{"rotation_deg": 10, "encoder_fused_qkv": true, "encoder_width": 160, "init": "torch_default", "weight_decay": 0.0}
Rows from block 9 of the encoder, named by matrix and row number. Rows with one number belong to one attention dimension. Each number is 128 + 24 x the weight over its row's rms, rounded and kept within 0 to 255. All counts start at 0. After the name is the row's rms in percent of the matrix's.
# v: attention query, key and value (stacked) (encoder.blocks.9.attn.qkv.weight, 384x160, the v third), inputs 108-159
# proj: attention output (encoder.blocks.9.attn.proj.weight, 160x128, transposed), outputs 108-159
v.57 095 [141  98 136 114 112 132 121 126 116 156  92 105 117 111  94  69  94 173 145 124 132  86 104 153  78 160 138 147 149 119  98 150 134 117 152 129 150 121  80 117 129 131 156 121 103 118 108  99 113 111 105 189]
proj.57 093 [129 156 102 121 129 141 146 144 132 100 163 146 133 128 152 150 147  99 118 123 102 135 174 100 179 127 137  64  86 149 144 125 125 128 124 121 100 149 179 155 134 140  91 137 153 121 109 115 129 133 156  84]
v.58 094 [132 129 160 180 133 149 132 107 156 151 143 134 121 165 133 118 146 145 118 106 153 182 131  92 135 130  90 117 167  56 121 123  91 101 131 116 124  98 137 103 130 137 138 133 116 133 138 105 113  85 140 145]
proj.58 086 [129  91  95  92 144 112 117 146 112 152 134 131 160 136 138 182 102 127 133 165  88  70 126 146 121 116 162 148 128 193 141 122 170 142 102 154 141 162 124 121 111 108 123 125 148 110 106 170 149 166  96 131]
v.59 107 [122  99  98 126 170 154 144 146  76 138 126  85 105 133 117 126  95 108 160 107 101 147 118 110 101 138 101  70 160 151  93 102 139 184 108  93 148 184  93 172 105 127 151 139 152 161  89 113 117 136 189 158]
proj.59 108 [141 137 141 138 100  92 127  97 163 113 116 168 121 107 148 163 153 159 124 150 154 130 137 138 134 133 130 158 115 125 174 133 138  75 132 162 115  90 154  96 132 157  97 112 127 110 132 160 138 129  79 107]
v.60 100 [174  93 105 129 117 133 117  96 126 115 159 148 130 129 113 145 128 132 137 107 132  86 126  89 121  91 134 120 126 109 148 138 129 120 118 106 107 158 133 100 156 168 137 147 164  77 139 135 164 123 169 124]
proj.60 097 [ 75 158 159 121 132 115 131 162 141 144  97 118 111 108 102 117 138 116 120 148 113 177 108 155 123 169 114 146  92 144 131 120 136 132 150 148 126 100 124 170 112 102 114 111  68 206 119 110 104 132  91 107]
v.61 101 [121 115  93  90 129 125 156 128 161 136 146  94  91 124 129 134 164 154  72 171 174  78 124 127 136 120 187 149  92 116 127 105 145 116 140 108 164 145 122  69 146 126  81 105 134 165 142 119 135 145 112 140]
proj.61 101 [121 138 152 170 158 141 107 171 105 127 127 143 144 133 122 146  79  96 136 108  64 157 127  99 138 132  90 115 144 128 147 137 110 130 110 157  63 131 105 163 106 121 154 161 120  94 107 155 108 103 115 122]
v.62 103 [124 128 132 152 109 178 123 137 109 138 115 207 127 142 145 122 157 127  88 109 100 170 151 102 139 109 141 126 159 131 140 116 120 109 136 125  85 130 139 132 124 136 148 146 163 106 164 136 139 158 129 159]
proj.62 098 [133 145  99  88 151  75 144 152 150 129 125  70 134 117 126 145 107 136 124 113 149  96 128 121 121 127  92 120 108 115 105 137 156 147 121 146 136  91 112 135 112  99 122 123  74 132  87 103 147 105 146 102]
v.63 109 [104 103 129 123 118 113 172 124 134 108 157  91 136 134 130 142 170 167 183 111 155  71 107 132 103 155 110 119 102 124 171 142  97 151 129 140 149 102 136 110 115 108 100  85 126 173 178  98 158 115 160 157]
proj.63 097 [144 130 111 110 129 131  81 138 138 133 124 153 108 128 139 138 105  92  95 142  91 191 137 121 166 125 168 137 153 121  68 114 140  93 136 127  99 151 130 146 155 137 142 156 124 116  82 161 111 162  97  98]
v.64 100 [108 118 133 144 165 107  89 106 128 144 158 161 152  85 112 136 105 115 129 142  88 144 107 185 115 128 146 130 124 143 179  80 122  95 125 127 136 132 100 112 136 139 160 116 122 174 138 118 110 123 133 126]
proj.64 090 [136 135 122 128 123 164 151 148 120 131 131 117 119 141 120 115 139 129 147 142 177 111 152  98 116 108  83 142 125 142 102 148 113 135 165 132  89 148 146 151  93 119 112 149 126  66 132 130 141 144  97 140]
v.65 093 [112 125 131  99 116 163 132 137  98 125 133  98 115 172 148 160 149  97 102 159 130 142 116 111 114 150  95  92 155 139 133 102 169 117  87 147 143 157 125 139 131 115 133 117 156 128  68 126 156 110 128  66]
proj.65 093 [136 154 141 154 131  89 118 148 201 173 111 152 138 108 130 139 103 138 145  95 144 101 130 150 120 109 135 144 100 139 109 148 139  98 141 112 142 118 120 120 131 155 101 117  96 114 168 158  97 143 124 178]
v.66 103 [ 74 117 111 134 153 124  94 150 150  83 135 118 160 125  59 130 136 118  82 118 156  92 134 141  99 126 147 153 125 139 176 170 146 137 124 114 148 127 115 117  97  99 113 106 171 153 124 141 140 178 118 139]
proj.66 096 [178 131 144 134 127 164 143 113 147 144 131 142  81 110 189 109 143 133 150 155 133 169 132 112 169 123 127 112 142 100 104 102 115 113 136 150 150 135 161 145 143 150 122 146  75  98 145 131 120  77 155 110]
v.67 088 [121 137 101 148 149 106  88 147 131 156 133  83 117 142 135 157 143 149 128 117 138 110 113 114 177 138 105 119 116 142  68 133 158 118 102 132 156 121 157 166 123 121 153 186  90 141 153 132 134 120 191 130]
proj.67 093 [125 111 139 111 121 116 168  95 131 128 134 144 148 106 138 109 115 101 163 154  96 146 134 144 105 148 177 138 163 128 183 141 118 133 149 145 115 130 101  77 142 120  95 101 154 139  95 105 116 127  95 122]
v.68 092 [103 128 136 137  99 173  90 119 143 121 161 139 117 115 124 150 139 116 132 127 130 122 119  95 114 128 136 179  79 177  77 117 156 125 131 139  93 141 101 127 173  90 121  94 122 170 189 153 115 109 129 126]
proj.68 091 [124 122 156 124 159  82 161 119  96 122 119 129 139 153 136 107 108 109 140 112 121 129 115 141 162 143 138  84 159  77 147 135 106 110 105 133 171 114 111 131  96 144 113 141 129  89  82 119 133 128 146 146]
v.69 099 [157 115 108 150 157 153 133 157 172 124 115  97  64 105  86 140 115 127 159 145 117 105 122 140 134 134 162 109 102 150 118 109 102 110 127 129 131 113 141 128 163 147 131  93 148  89  74 151  96 117 100 116]
proj.69 092 [ 93 147 141 128  74 124  91 142  87 130 141 159 177 112 136 136 127 120  68 113 144 145 126 124 102 146  77 128 134 126 122 138 123 132 148 115 120 165 107 129 102  87 141 121  87 165 179 114 141 118 154 136]
v.70 101 [158 107 145 136 124 128 120 152 136 140 142 168 131 122 111 135 161 158 133 127 124  80 105 123  85  59 132 152 104 126 149 152 123 129 156 149 143 124 152 124 123 145 124 162 165  98 159 126 107 152 108 162]
proj.70 096 [107 171 119 103 119 124 135 128 118 122 100 130 112 139 147 155 108  94 119 125 108 174 166 135 161 184 120 121 137 126 106 124 148 143 107 125 122 112 121 100 145 125 141  95 106 193  98  98 152 118 147  92]
v.71 092 [131 146 112 131 157 130 166 120 141 123  95 156  98 156 156 132 119 150 114 140 108 114  85 135  98 109 158 165 137  86 115 147  98 107 139 153 128 144 135 107 137  96 122  83  92  95 132 123 162 108 167 124]
proj.71 092 [134 131 136 130  88 152  92 145 108 151 160  97 151 120 117 119 130  84 128 126 138 130 141 132 145 152 108  89 112 157 119 106 160 167 130 100 109 139 141 126 123 148 130 152 163 137 140 130 113 129  89 128]
v.72 100 [142 129 218 125 105 121  79 161 122 155 134 139 135 139 149 143 111 123 116  98 164 155 142 140  80 141 124 153 129 120 145 122 136 124 158 135 105 123 163 115 151 112 111 172 126 163 102  91 130 110 125 120]
proj.72 139 [134 106 104  97 129 138 174  85 161  96 117 135 153 139 133 136 149 128 170 132  93 120 155 104 128 134 177 130 125 155 108 155 154 109 114 151 136 118 103 117 139 140 133 134 128 114 115 147 108 151 138 120]
v.73 099 [135 134 145  98 137 133 109 147 156 133 110 115 115 136 131 145 181 100 175  79 141 142 152 112 140 137 140 143 135 107 134 119 103 114 107 167 131 143  91 142 110 122 131 115 113 145 155 112  85  94 126 142]
proj.73 115 [125 162 107 158 103 102 161  85  86 119 118 126 144 136 147 149  82 136 107 132  73  93 121 118 110 139 159 138 104 140 101 125 161 157  94  70 163 151 158 102 116 106 125 117 135 122 108 124 157 146 116  89]
v.74 108 [130 115 117 121 124 118 148 136  97 139 151 110  93 103 107 149 120 124 147 145 116 138 148 184  79 164 127  98 172  95 101  95 141 119 166 157 134 106 150 153 112 139 137 178 128 120 165 102 161 160 131 123]
proj.74 105 [ 92 118 136 137 118 118 135 103 132  92 108 136 137 165 153  97 153 125 113 135 134 111 127 111 155 102  90 153  84 138 169 142 144 147  92 114 128 124 125  94 168 127 137 123 107 148 149 144 114 102 117  91]
v.75 096 [152  76 151 107 150 126  90  94 127 144 118 131 114 135 127 157 143 141 127 130 117  69 117 131 154  95 128 123 133 144 112 146 147 140 134  86 123 132 115 114 143 137 157 123 129 108  43 132 149 132 118 123]
proj.75 108 [128 150  95 141 111 134 151 146 120 109 123 120 116 137 112 116 101 125 159 111 123 190 136 125 104 140 126 155 118 145 132 118 150 100 109 164 116 133 127 145 104 114 133 137 152 160 182 111 108 162 153 143]
v.76 098 [146  92 164 114 142  96 111 109 143 160 133 137 102 125 134 118 129 104 177 199 156  93 140 146 159 102 151 129 162 113 132  94 107 115 150 148 115 154 137 149 123 125 124 174 137 108 110 118 157 127 111 119]
proj.76 088 [114 199 105 129 138 154 148 171 118  90 122 128 177 140 138 128 139 150  91  83  82 154 134 116 134 132 119 134  99 136 119 154 134 124 107 121 105  93 152 110 132 146 143 116 123 113 141 117  98 146 160 113]
v.77 100 [129 128  95 128 149 140 112 134 154 135  91  93 103 104 164 102 120 126  87 151 139 139 134 106 128 104  96 140 172 112 107 152 150 168 168 138  65 150 117 115 148 122 122 121 108  94 105 113 117  82 161 127]
proj.77 096 [120 139 150 117 133 104 120 130  75 120 171 158 131 126  81 122 121 129 179 124 127  95 101 139  83 132 145 120  85 136 140 104 142  99  94 140 182 115 160 126 111 116 125 167 157 147 146 139 155 170 105 151]
v.78 104 [140 119 161 133 100 168 114 195 112 115  95 127 163 113 108 138 122 145 142  88 115 128 121 136 126 151 106 142 111 108 168 105 116 120 135 116 134 126  91 162 109 136 110 118 143 136 164 144 173 107 141 126]
proj.78 111 [115 146  91 118 169  63 155  57 147 158 145 104 128 148 113 122 110 117 151 137  99 114 124 129 128 123 157 100 114 144  78 146 161 140 106 161 143 105 141  92 148 100 164 119 108 146  86 111 127 142 124 129]
v.79 098 [139 137 129 154 103  99 124 156  98 104  79 147 136 120 127 143 127 126 153 165 105 137 152 131 140 111 149  82 163 101 172 128 146 133 114 137 169 121  88 185 167 106 122 121 123 161 115 102 121 138 145  87]
proj.79 087 [109 109 109 112 166 148 133  95 138 135 157 121 118 146 125 116 111 139  90 121 110 126 127 138 148 148 145 172 105 168  89 126  96 121 146  98 100 135 163  71  64 150 123 117 135 101 114 141 143 122  98 208]
v.80 110 [121 134 168  86 113 197 153  98 109 160 115 143 120 129 121 159 119 151 128 149 128 154 152 136 113 156  86 143 133 116  65 126 182 151 106 141  94 117 106 125  99 111 171 111 122 108 120 134 117 154 142 116]
proj.80 100 [161 140  78 149 120  77 132 179 123  99 148  98 125 135 130  94 143  86 122 109 130 101 106 116 153 114 165 121  96 142 166 136  87 112 142 112 129 134 162 117 149 151 108 137 147 148 132 104 130 120  94 124]
v.81 103 [106 180 112 115 106 132  73 148  88 138  97 133 117 161 174 135 103 131 129 145 160 107 119 140 141 120 125 132 124 116  98 127 107 177 131 107 110  96 128 124 124 135 144 124 132 147 129 149 105 155 151 118]
proj.81 117 [152  93 130 130 124 132 161  80 143 124 156 120 128 102  83 100 132 122 101 138 124 135 126 137  93 162 120 119 144 158 161 118 132  95 153 160 128 128 132 125 156 153 143 130 153 111 159 119 150 105 103 134]
v.82 097 [130 147 142 161 169 145 123 106 138 115 125 130 133 141 125 130 115 161 117  95 102 125 154 153 143 142 103 136 134 106 141 152 124 141 139  93  93  71 135  85 124  99 188 121 135  99  96 114 110 125 162 105]
proj.82 091 [112 106 141 114  97 111 110 184  94 146 144 142  96 112 120 130 124 112 141 140 132 112  89 102 108 123 135 124  94 137 111 123 128 102 124 156 161 191 126 161 147 130 104 142 134 177 138 160 142 123  72 176]
v.83 094 [118 132  66 112 133 153 145 117 129  70 123 126 106 128 102 162 109 174 145  76 116 165  96 117 139 120 155 165 113 178 138 137 186 140 101 103 125 127 107 130 140  90 125 127 110 120 188 134 145 166  82 127]
proj.83 096 [149 109 163 149 123 135 107 129 135 159 155 131 141 116 149  87 135  99 116 173 147  78 162 167 133 122  94  94 127 103 115 109  93 140 165 161 136 125 126 157 138 170 138 136 131 114  99 121  84  86 177 123]
v.84 090 [ 81 150 137  80 109 105 113 130 135 142 103 114 115 103 135 136 170 127 133  90 177 100 117  98 105 116 145 128 138 130 121 127 146  83 173  88 134  95 121 117 169 103 128 107 100  97 152 123 164  91 128  90]
proj.84 092 [128 116 100 179 143 137 128 117 108 106 119  89 123 149  95 102  98 148  89 150  95 140 121 152 137 126  82 135 125 140 123 118 129 130 105 150 129 139 135 145  99 133 121 151 146 159  96 145 105 140 108 119]
v.85 092 [ 96 162 130  85 117 180 130  87 137 151 167 138 142  90 153  97  94 148 131 122 113 142 111 126 131 132 110 109 110 134 128 176 138  98 119 115 122 132 108 143 104 102 100 179 119 167 179 114  93 182 176 102]
proj.85 084 [158  96 124 156 138 106 104 135 103  79  97 109 147 163 143 157 105 127 127 116 106 132 143 128 132 112 122 155 108 123  95  90 136 121 121 126 142  91 108 124 140 105 121  98 127  93  61 155 177  81  75 128]
v.86 104 [143 116 101 168 126  88 136 127 119 153  98  94 102 120 154 118 207 125 168 115 141 136 111 128  74 126 117 155 174 157 151 126 106 110 121  87 122 122 210 124 124 133  71 138 134 111 125 131 130 116 127 129]
proj.86 105 [109 159 139  91 126 169  98 164 130 125 179 180 147 142  90 154  83 133  96 160 146 144 118 121 145 113 150 115  95  89 117 116 146 132 140 166 122 132  79 135 168 101 195 125 116 154 139 115 137 128 139 110]
v.87 104 [101 134  88 123 105 123 159 122  87  96 124 124 133 112 137 144 117 142 140 121 145  71 112 121 122 114 108 164 140 173  89 165 107 142 138 108  96 117 154 133 112 149  93 152 128 164 131 135 132 148 100 129]
proj.87 100 [139 142 161 148 154 129 106 131 153 147 115 123 123 153 147 119 124 103 109 101  84 151 120 139 125 141 151  97  84 119 126 104 163 111 107 169 175 119  93 104 176 117 147  95 142 107 103 100 135 117 149 109]
v.88 110 [121  90 144 119 153 139 131  99 108 123 116 118 108 139 102 108 130 137 132 122 106 113 133 131 141 150 138  83 124 146 130 121 153 147 173 100  92 112 184 177 158 162 159 135 110 151 123 119  90 162  80 115]
proj.88 097 [136 163  90 128 106  91 102 157 144 129 111 125 133 150 160 179 137 119 141 125 158 132 135 125 113  89 108 149 140 107 124 126 128  95  79 134 189 147  95  84 115  96 110  99 156 125 115 133 138  97 184 150]
v.89 106 [136 145 181 128 118 129 132  91 116 126  95 127 143 123 125 143 104 148 112 121 147  88 150 107 128 163  97 141 147 113 133 161  71 140 121 115 116 129 119 109 131 146 124 146 112 142 125 117 119 102 111 127]
proj.89 117 [161 128  95 137 125 127 116 190 110 105 161 129 113 134 115 110 146 136 131 146 127 145 103 144 125  84 162 133 121 166 122 123 177 118 146 116 108 140 156 146 134 118 143 150 164 125 159 141 143 155 153 134]
v.90 102 [ 96 161 120  95 104 139 127 120 116 101 106 148 107 139 118 152 107  98 125 165 147 120 144 149 113 138  98 157 160 131  86 164 101 146 161 164 149 158 139 130  68 122 159 143 146 115 164 140 170 136 123 169]
proj.90 098 [177 120 135 145 112 117 151 123 111 171 172  94 152 127 131 115 156 155 142 119 151 151 113 120 134 150 158  86 106 127 151  92 154  91 128 114 130 116 145 116 178 138 107 132 135 146  87 143  99  83 132  88]
v.91 104 [152 174 131 114  97 172 131  81 158 153 135 145 142 129 130 146 112 160 114  89 126 166 139  95  65 122 106 128 128  86  88 120 108 143 108 155 120  94 150 156 145 120 104 140 101 100 160  85 112 126 142 156]
proj.91 112 [141 109 111 120 152 101 125 146 100 109 109 104 113 156 124 129 144 105 149 128 101  71 103 154 163 110 177 109  96 149 114 150 136 110 118 123 133 136 105 101 123 130 149 135 172 144  94 148 118 118 133  83]
v.92 101 [ 95 132 139  99 166 152 100 122 106  89  90 146 146 146 124 148 104 151 159 141 140 131 131  93  98 149 121 120 106 148 124 135 133  91 116 178 109 130 113 159 101 113 183 118 145 167 146 136 129 125 158 177]
proj.92 104 [146 147 117 160  97 116 141 114 141 159 157  80 131 108 129 126 165 108 127 127 128 115 117 172 168 144 154 116 164  92 129 132 119 165 140  61 136 143 142 105 111 170  92 123 131  94 103 133  99 131 138  82]
v.93 100 [127 145 151 117 130 113 162 111 114 132 149 110 150 142 119 106 136 147 116 175 169 110 130 159 103 115 134 116 118 104 172 110  78 128 107  98  94 163 105 127  97 176 129 130 134 144 118 124 141 107  77 125]
proj.93 105 [152 124 115 121 108 138  79 165 122 130 112 162 108 131 131 135 112 137 131 104 104 158 120 105 131 115 102 154 126 146  83 153 147 129 137 160 128 102 148 127 152  93 147 158 116 105 140 111 142 169 165 120]
v.94 098 [ 80 145 143  90  91 123 144 180  97 112 127 151 133  79 118 130 129 105 127 167 131  98 125  78 143 156 147 116  87  86 120 126 141 109  99 131 115 124 106 133 109 190 148 173 102 171 117 102 127 108 140 155]
proj.94 093 [152 125 120 128 122 133  96  92 143 139 146 105 140 150 141 126 107 147 119  74 119 164 125 151 138 136  84 156 121 158 138 112 105 109 139 143 144 154 152 124 126 101  79 103 118  99 136 146  99 159 125 103]
v.95 090 [ 93 145 161 148 103 133 137 175 129 128 144 144 142 120 108 160 132 190 139 107 110 134 174 129 136 127 102  90 132 136 137 123 156 149 121 130 141 156 156 173 108  99 104  52 140 145 138 128  96 131 121 118]
proj.95 100 [153 118 115 104 174 116 107  94 140 129 111 141 155 153 175 131 141  64 135 116 141 130  92 134 152 136 178 164 111 122 126 122 117 128 109 137 126 110  81 102 126 153 149 159 123 110  87 149 161 131 138 165]
v.96 090 [130 130 135 133 156 120 140 149 120 123 152 121 151 175 113 136 136  90 103 133 151  83  89 146  93 108 102 142 155 106 119 104 117 113 162 121 130 110 104 142 115 143  94 152 130 144 162 108  92 131 105  83]
proj.96 103 [117 125 138 111 142 113 103 110 130 128 105 146 116  73 164 128 120 113 117 110 102 165 152  98 164 138 143 131  88 137 137 134 128 134  70 163 141 127 125 119 139  83 186 118 121  96  87 124 141 115 168 156]
v.97 093 [139 110 130  80 109 142  89 111 130 102 128 108 152 128 153 109 163 114 145  99  94  86 142 131 147 107 113 136 119 167 124 112 154 174 164 121  60 147  90 123 108 109 147 158 122 112 117 130 127 145 143 156]
proj.97 094 [ 99 166 107 160 151 127 155 172 108 133 137 125 110 110 104 155 121 146 113 151 162 153 101 113 107 135 118 133 128  80 138 144 116 103 105 133 185 106 146 114 145 148 117  97 127 164 124 115 125 159 115  96]
v.98 103 [176 134 113 126 100 152 148 113 131 144 157 147 117 134 167 146  98 120 142 162 109 131 147  88 156 121 178 150  76 120 150 172 172 143 124 160 138 150 129 122 122 134 113 156 160 134 182 142 146 158 159 122]
proj.98 095 [ 81 145 120 149 158  88 112 150 135 114  97  92 139 136 114 135 145 125 116  95 157 134 114 156 127 115 130 103 172 122  96  88 103 130 131 123 113  99 129 104 170 106 146  93 118 134 101 121 113  65 121 108]
v.99 089 [118 154 135 108 104 157  95  80 135 140 131 122  97 110 171 148 153 148 121 170 117 125 115 153 142 120 103 134  88 100 107 101 131 137  84 108 103 126 106 121 125 156  74 174 136 102 162 147 166 101 123 111]
proj.99 087 [129 115 131 143 135 152 146 154  81 125 143 146 152 158  82  65  83  94 103 122 122 139 142 101  63 123 132 118 135 167 122 139 104 106 164 157 123 144 141 130 157  89 197 106  96 132 111  80 115 123 120 136]
v.100 087 [116 144  98 101 136 154 100 121 151 179  93 127  93 130 114 132 108 105 105 122 138 106 149 162  96  90  76 155  95 139 122 149 122 107 118  86 150  90 131 106  98  93 128 134 154 107 136 135 118 117 162 145]
proj.100 089 [132 122 147 152 113 121 144 108 108  86 157 107 155 142 141 131 130 115 163 126 103 137 109  74 148 162 157 101 129 160 126 115 146 180 104 143 101 139 148 116 146 154 151 111 139 135 120 132 127 137  80  82]
v.101 084 [138 139 153 181 150 147 110 161  95 132 125 141 123 115 117 137  93 114 108 150 149 124 141 145 151 117 134  83 140 167 178 121 152 140 129 128 115 104 173 110 151 150 167 129 114 136 125 157 165 111 116 103]
proj.101 082 [102 111 102  89 128  96 110 128 137 131 141 130 124 121 110  93 136 133 132  90 123 161 111 127  84 128 111 178 115  95  98 159 114 114 134 141 153 121  94 137 146  91  98 124 126 116 153 130  75 104 150 144]
v.102 092 [123 124 119 123 162 123 143 135  68 129 123  90 144 144  80 151 142 140 107 119  81 134 163 142 130 140 112 138 113 117 137 138 133 155 167 138  64  87 143 122 137 103 104 171 101 101 125 112 121 148  92 134]
proj.102 092 [145 155 143 133 106 114 130 129 144 132 128 155  95 121 174 111 115  96 170 109 146 126 130 135 117 115 127 121 100 121 103 123 152  67 102 105 186 149  99 125 150 129 160 108 140 152 100 115 110 118 142 128]
v.103 091 [148 147 116 126 141  76 102 143 144 123 144 159 132 146  96  62 122 128  71 128 109 136 114 112 171 119  72 135 132 137 175 135 123 177 107 131 140  94 110  53 120 191 156 109 152 105 125 124 112  96 131  93]
proj.103 097 [133 118 145 128 176 184 143 126 134 140  97 107 110  89 165 155 159 149 189 130 149 151 119 133  79 118 165 114 126 117 103 128 135 100 157  88 114 175 140 190 128  91  68 146 148 153 128 151 140 156 130 176]
v.104 104 [135 128 123  94 166  90 142 170 153 165 160 106  73 123  99 131 135 117 111 111 121 141 108 166 129 153 165 110  97 102 117 149 140 112 144 112 120  79 128 118  89 122 127  83 142 125 107 166 113 122 115 121]
proj.104 101 [112 125 147 146 104 130 134  99 100  75  99 155 138 112 155 136 104 129 135 124 128 134 133  80 136 108  98 122 113 173 157  90 122 143 104 151 154 149 120 147 166  92 130 178  93 161 139  65 124 134 126 123]
v.105 094 [189 100 163 114 134  81 128 138  98 120 107 129  94 113 129  94 101 107 175 128 131 114 179 118 146 108 109  79 133 121 135 154 133 120 144 130 121 147 137  85 116 126 138 149 117 142 112 102 129 125 150 123]
proj.105 093 [ 98 166 120 110 110 167 164 110 106 134 128 148 146 142 112 185 155 179 105 127 136 146 109 122 134 145 166 187 129 155 121 125 103 134 139 107 109 121 139 172 115 139 111 129 149 121 107 122 103 143  97 124]
v.106 108 [115 140 107 160 110 143 135  93 125 125 110 144 121 114 162 154 115 127 114  66 185 154 142 107 157 155  86 137 145 182 118 185 162  94 108 137 147 149 108 162 112 123 103 108 149 106  93 139 158 140 132  97]
proj.106 097 [155 133 136 132 161 111 135 156 125 140 129 123 133  95  91 121 113 147 123 185  95 117 109 156  80 107 147 106 128 119 111  88  91 165 171 116 111 119 162  78 148 138 115 150 121 123 151 136 118 114 102 168]
v.107 092 [138 114 100 129 138  89 100 141 114 153 103 133 128 119 150 100 161 109 149 105 158 121 140 159 121 112 109 133 166 120 122  96 122 137 166 162  65 120 134 117 115 115 126 198 143 186 104 126  80 113 174 134]
proj.107 087 [109 128 131 103 115 167 156 141 142 109 135 104  89 135 128 141 115 156 135 136 114 142 113 101 117 151 133 151  90 110 139 146 159  99  87 138 169 118 142 122 145 125 110  97 100  90 156 122 161 154  76 131]
v.108 101 [114 166 116 111  99 170 155 137 113 120 124 109 147 104 130 108 135 106 128 176 108 137 119  94  89 108 149  91 105 148 110 102 116 129 148  74 123 172  92 102 154 161 148 161 122 115  82 142 139 108 102 141]
proj.108 105 [157  99 129 152 155  91 114 130 168 123 163 128 113 133 137 116 139 124 110 110 149 108 159 132 176 139 111 166 142 111 164 146 111  88 134 175 153  94 152 176  79 136  92 113 137 119 158 116 102 178 142 126]
v.109 103 [119 125  92 126 125 115 125 133 100 111 124 122 145 148 127  99 126 112 119  97  99 102 107 161 111 103 142 109 144 119 135 149 140  74 155  74 130 127 151 149 157 161 118 137 139 114 136 173 146 187 139 106]
proj.109 101 [113 119 136 135 155 129 131 123 160 134 120 110 128  83 111 189 169 116 121 128 181 156 142 114 115 148 107 160 107 134 141  88 138 174 118 169 159 109 109 115 118  84 143 107 121 144 131  97 137  87 114 130]
v.110 085 [146 137 118 110 138 135 114 127 186 133 157 176 130 132 101 146 143 135 132 136 119 150 155 120 119 111 113 122 145 128 101 123 126 154 135 121 138 108 175 116 159  75 139 151 112 121 125 104  73 130  86 137]
proj.110 093 [135 121 127 137 132 122 155 122  99 117 116  99 120 146 195 132 132 115 163 133 112  97 118 115 112 157 127 136  85 144 133 139 130 108 119 136 132 125 105 143 105 167 106 150 150 131  80 161 165 150 161 134]
v.111 097 [120 121 109 145  95 101 162 139 132 135 132 120 123  98 130 147 150 103 146 187 121 142 115 180 120 118 105 181 149 157 127 138 174  94 183 157 136  95 123 137 157 123 140 114 111 103 150 146 124 127 106 132]
proj.111 112 [128 135 127 123 161 148 102 112 107 129 147 125 113 140 104  68 118 126 137  95 141 144 139  94 149 131 140  97 104  85 142 101  90 147 104  91 109 156 123 117 120 137  91 138 137 133 154  89 156 153 124 119]
v.112 105 [119 108 135 155 133 160 158 149 121  96 108 172 144 147 130 115 127 146 107 154 119 157 116 135 137 107 153 131  85  54 151 157 120 131 158 138 124 155 111 132 141 135  83 143 126 126 127 153 122 163  97 132]
proj.112 105 [142 126 140  90 131  75 111 111 149 151 122  97 103 111 131 145 139 119 159  71 108 109 128 113 113 160  99 134 133 184 124  96 120 110  93 131 148  89 130 111 111 113 133 122  92 128 119 112  94 117 153 133]
v.113 104 [140 116 153 148 136  76 154 155 168 115 103 110 105 115  78 153 128 119 184 107 111 158 117 122  97 133 171 122 152 111 150 105 130 130  93 141  77 125 158 158  96 164 171 119 134 164 154 108  85 160 155 122]
proj.113 098 [102 141 138  91 115 163 115 123  99 151 164 122 163 123 183  96 123 136  86 133 150 114 155 116 131 132  88 148 121 150 113 145 123 125 167 113 167 105 129 121 138  95 119 188 102 135 114 170 164  90  98 120]
v.114 098 [157 116 167 139 143 153 162 166 108 142 133 160 128 166 138 124 117 139 118  98 127 140 133 112 150 125  83 143 145 147  99 137 133  90 104 121 119  72  95 115 109 169 130 121 135 138 143 141 132  99 136 150]
proj.114 088 [103 117  72 118 105  86 110 114 134 134 163 100 126  88 117 155 138 115 109 148 149 114 102 122 120 154 162  95 120  98 142 126 132 167 147 115 137 192 131 125 159  61 129 135 121 127  87 128 107 149 128 110]
v.115 105 [ 88 116 134 164 116  58 136  97  98  96 108 135 144 109 114 131 162  82 137 113  92 143 134  91 133 152 154 161 156 153 150 150 190 147 157  94 142 125 106 110 137 129 126  90 127 171 117 114 145 129 149  87]
proj.115 101 [162 123 121  99 143 176 132 151 134 162 144 102 115 127 120 119 119 180 135 128 163 107 125 147 135  79  90 117 152 117  89  92  80 152 135 136 123 141 168 163 111 148 112 164 135  64 176 130 125 122 127 176]
v.116 109 [140 104 153  75 131 144 132 154  82 131 182 129 125 114  83  72 114  93 127 110  95  88 140 131 115 106 150 134 114 114  80 117 153 162  88 112 117 116 116 157 118 124 116 156 125 187 164 113 144 182  94 170]
proj.116 117 [113 131 124 166 114 131 125 113 155 100 103 114 115 130 186 145 151 150 111 166 177 165 139 137 129 152  94 111 126 127 190 137  85 117 150 125 137 136 130 129 130 146 136 121 106 115 115 140 110  74 150 115]
v.117 106 [117 100 112 112 103 131 112 137 120  94  92 112 180  60 126  97 169 154 151 115  99  83  95 104 146 126 121 175 174 132 122 133 112 118 123 150 111 136 120 138 137  98 155 127 129 122 109 103 129 182 162 116]
proj.117 113 [142 170 147 124 151 113 145 122 153 167 133 137 108 199  97 158 107 117 117 139 150 161 143 135 131 136 157  86  90 129 111 145 159 142 122 121 168 138 115 115 137 165 116 159 121 129 123 149 119 100 100 138]
v.118 102 [130 151 127 140 182 134 154 141 126 117  64 101 123  98 150 112 142 130 124  98 139 179 177 155 140 118 107 185 145 107 151 123 122 134 126 124 163 124 138 121 129 163 129 116 118 117 136  97 137 128 128 120]
proj.118 119 [111  84 115 122  79 159 116 122 136 110 178 153 108 141 108  98 132 135 128 169 141 107  87 135  94 135 121  97 119 144 138 142 115 131 153 128 101 161 136 144 105  98 104 134 131 117 173 187 123 103 103 161]
v.119 098 [147 122 140 121 110 113 125 113 183 154 158 110 101 117 140  93 134 130  98  88 102 113  86 135 115 152 156 101 158 113 169 149  97  97 146 127 129 131 137 127 161 115 141 145 116 140  98 105  92  85 120 120]
proj.119 099 [102 159 151 126 128 128 107 137  90 128  97 175 128 147  99 184 110 144 164 131 124 161 148 100 128 101 116 147  96 145 106  80 152 156 114 147 146 122 121 125 123 119 125 131 148 132 118 126 137 168 122 115]
v.120 100 [153 117  99 149 124 143 136 163 131 152 131 125  93 151 162 181 175 131 106 130 177  93 156 125 135 109  95 108 139 110 151 137 106 140 104 102 145 111 135 124 162 104 168 126 102 127 163 135 137 153 132 141]
proj.120 100 [120 139 157 102 133 114 112 116 110 115 138 142 155 117 104  99  91 117 156 145  92 156  99 117 134 165 127 172 104 165  87 102 149 114 148 176  96 145 112 140 106 136  91 122 148 133 107 133 113 118 130 115]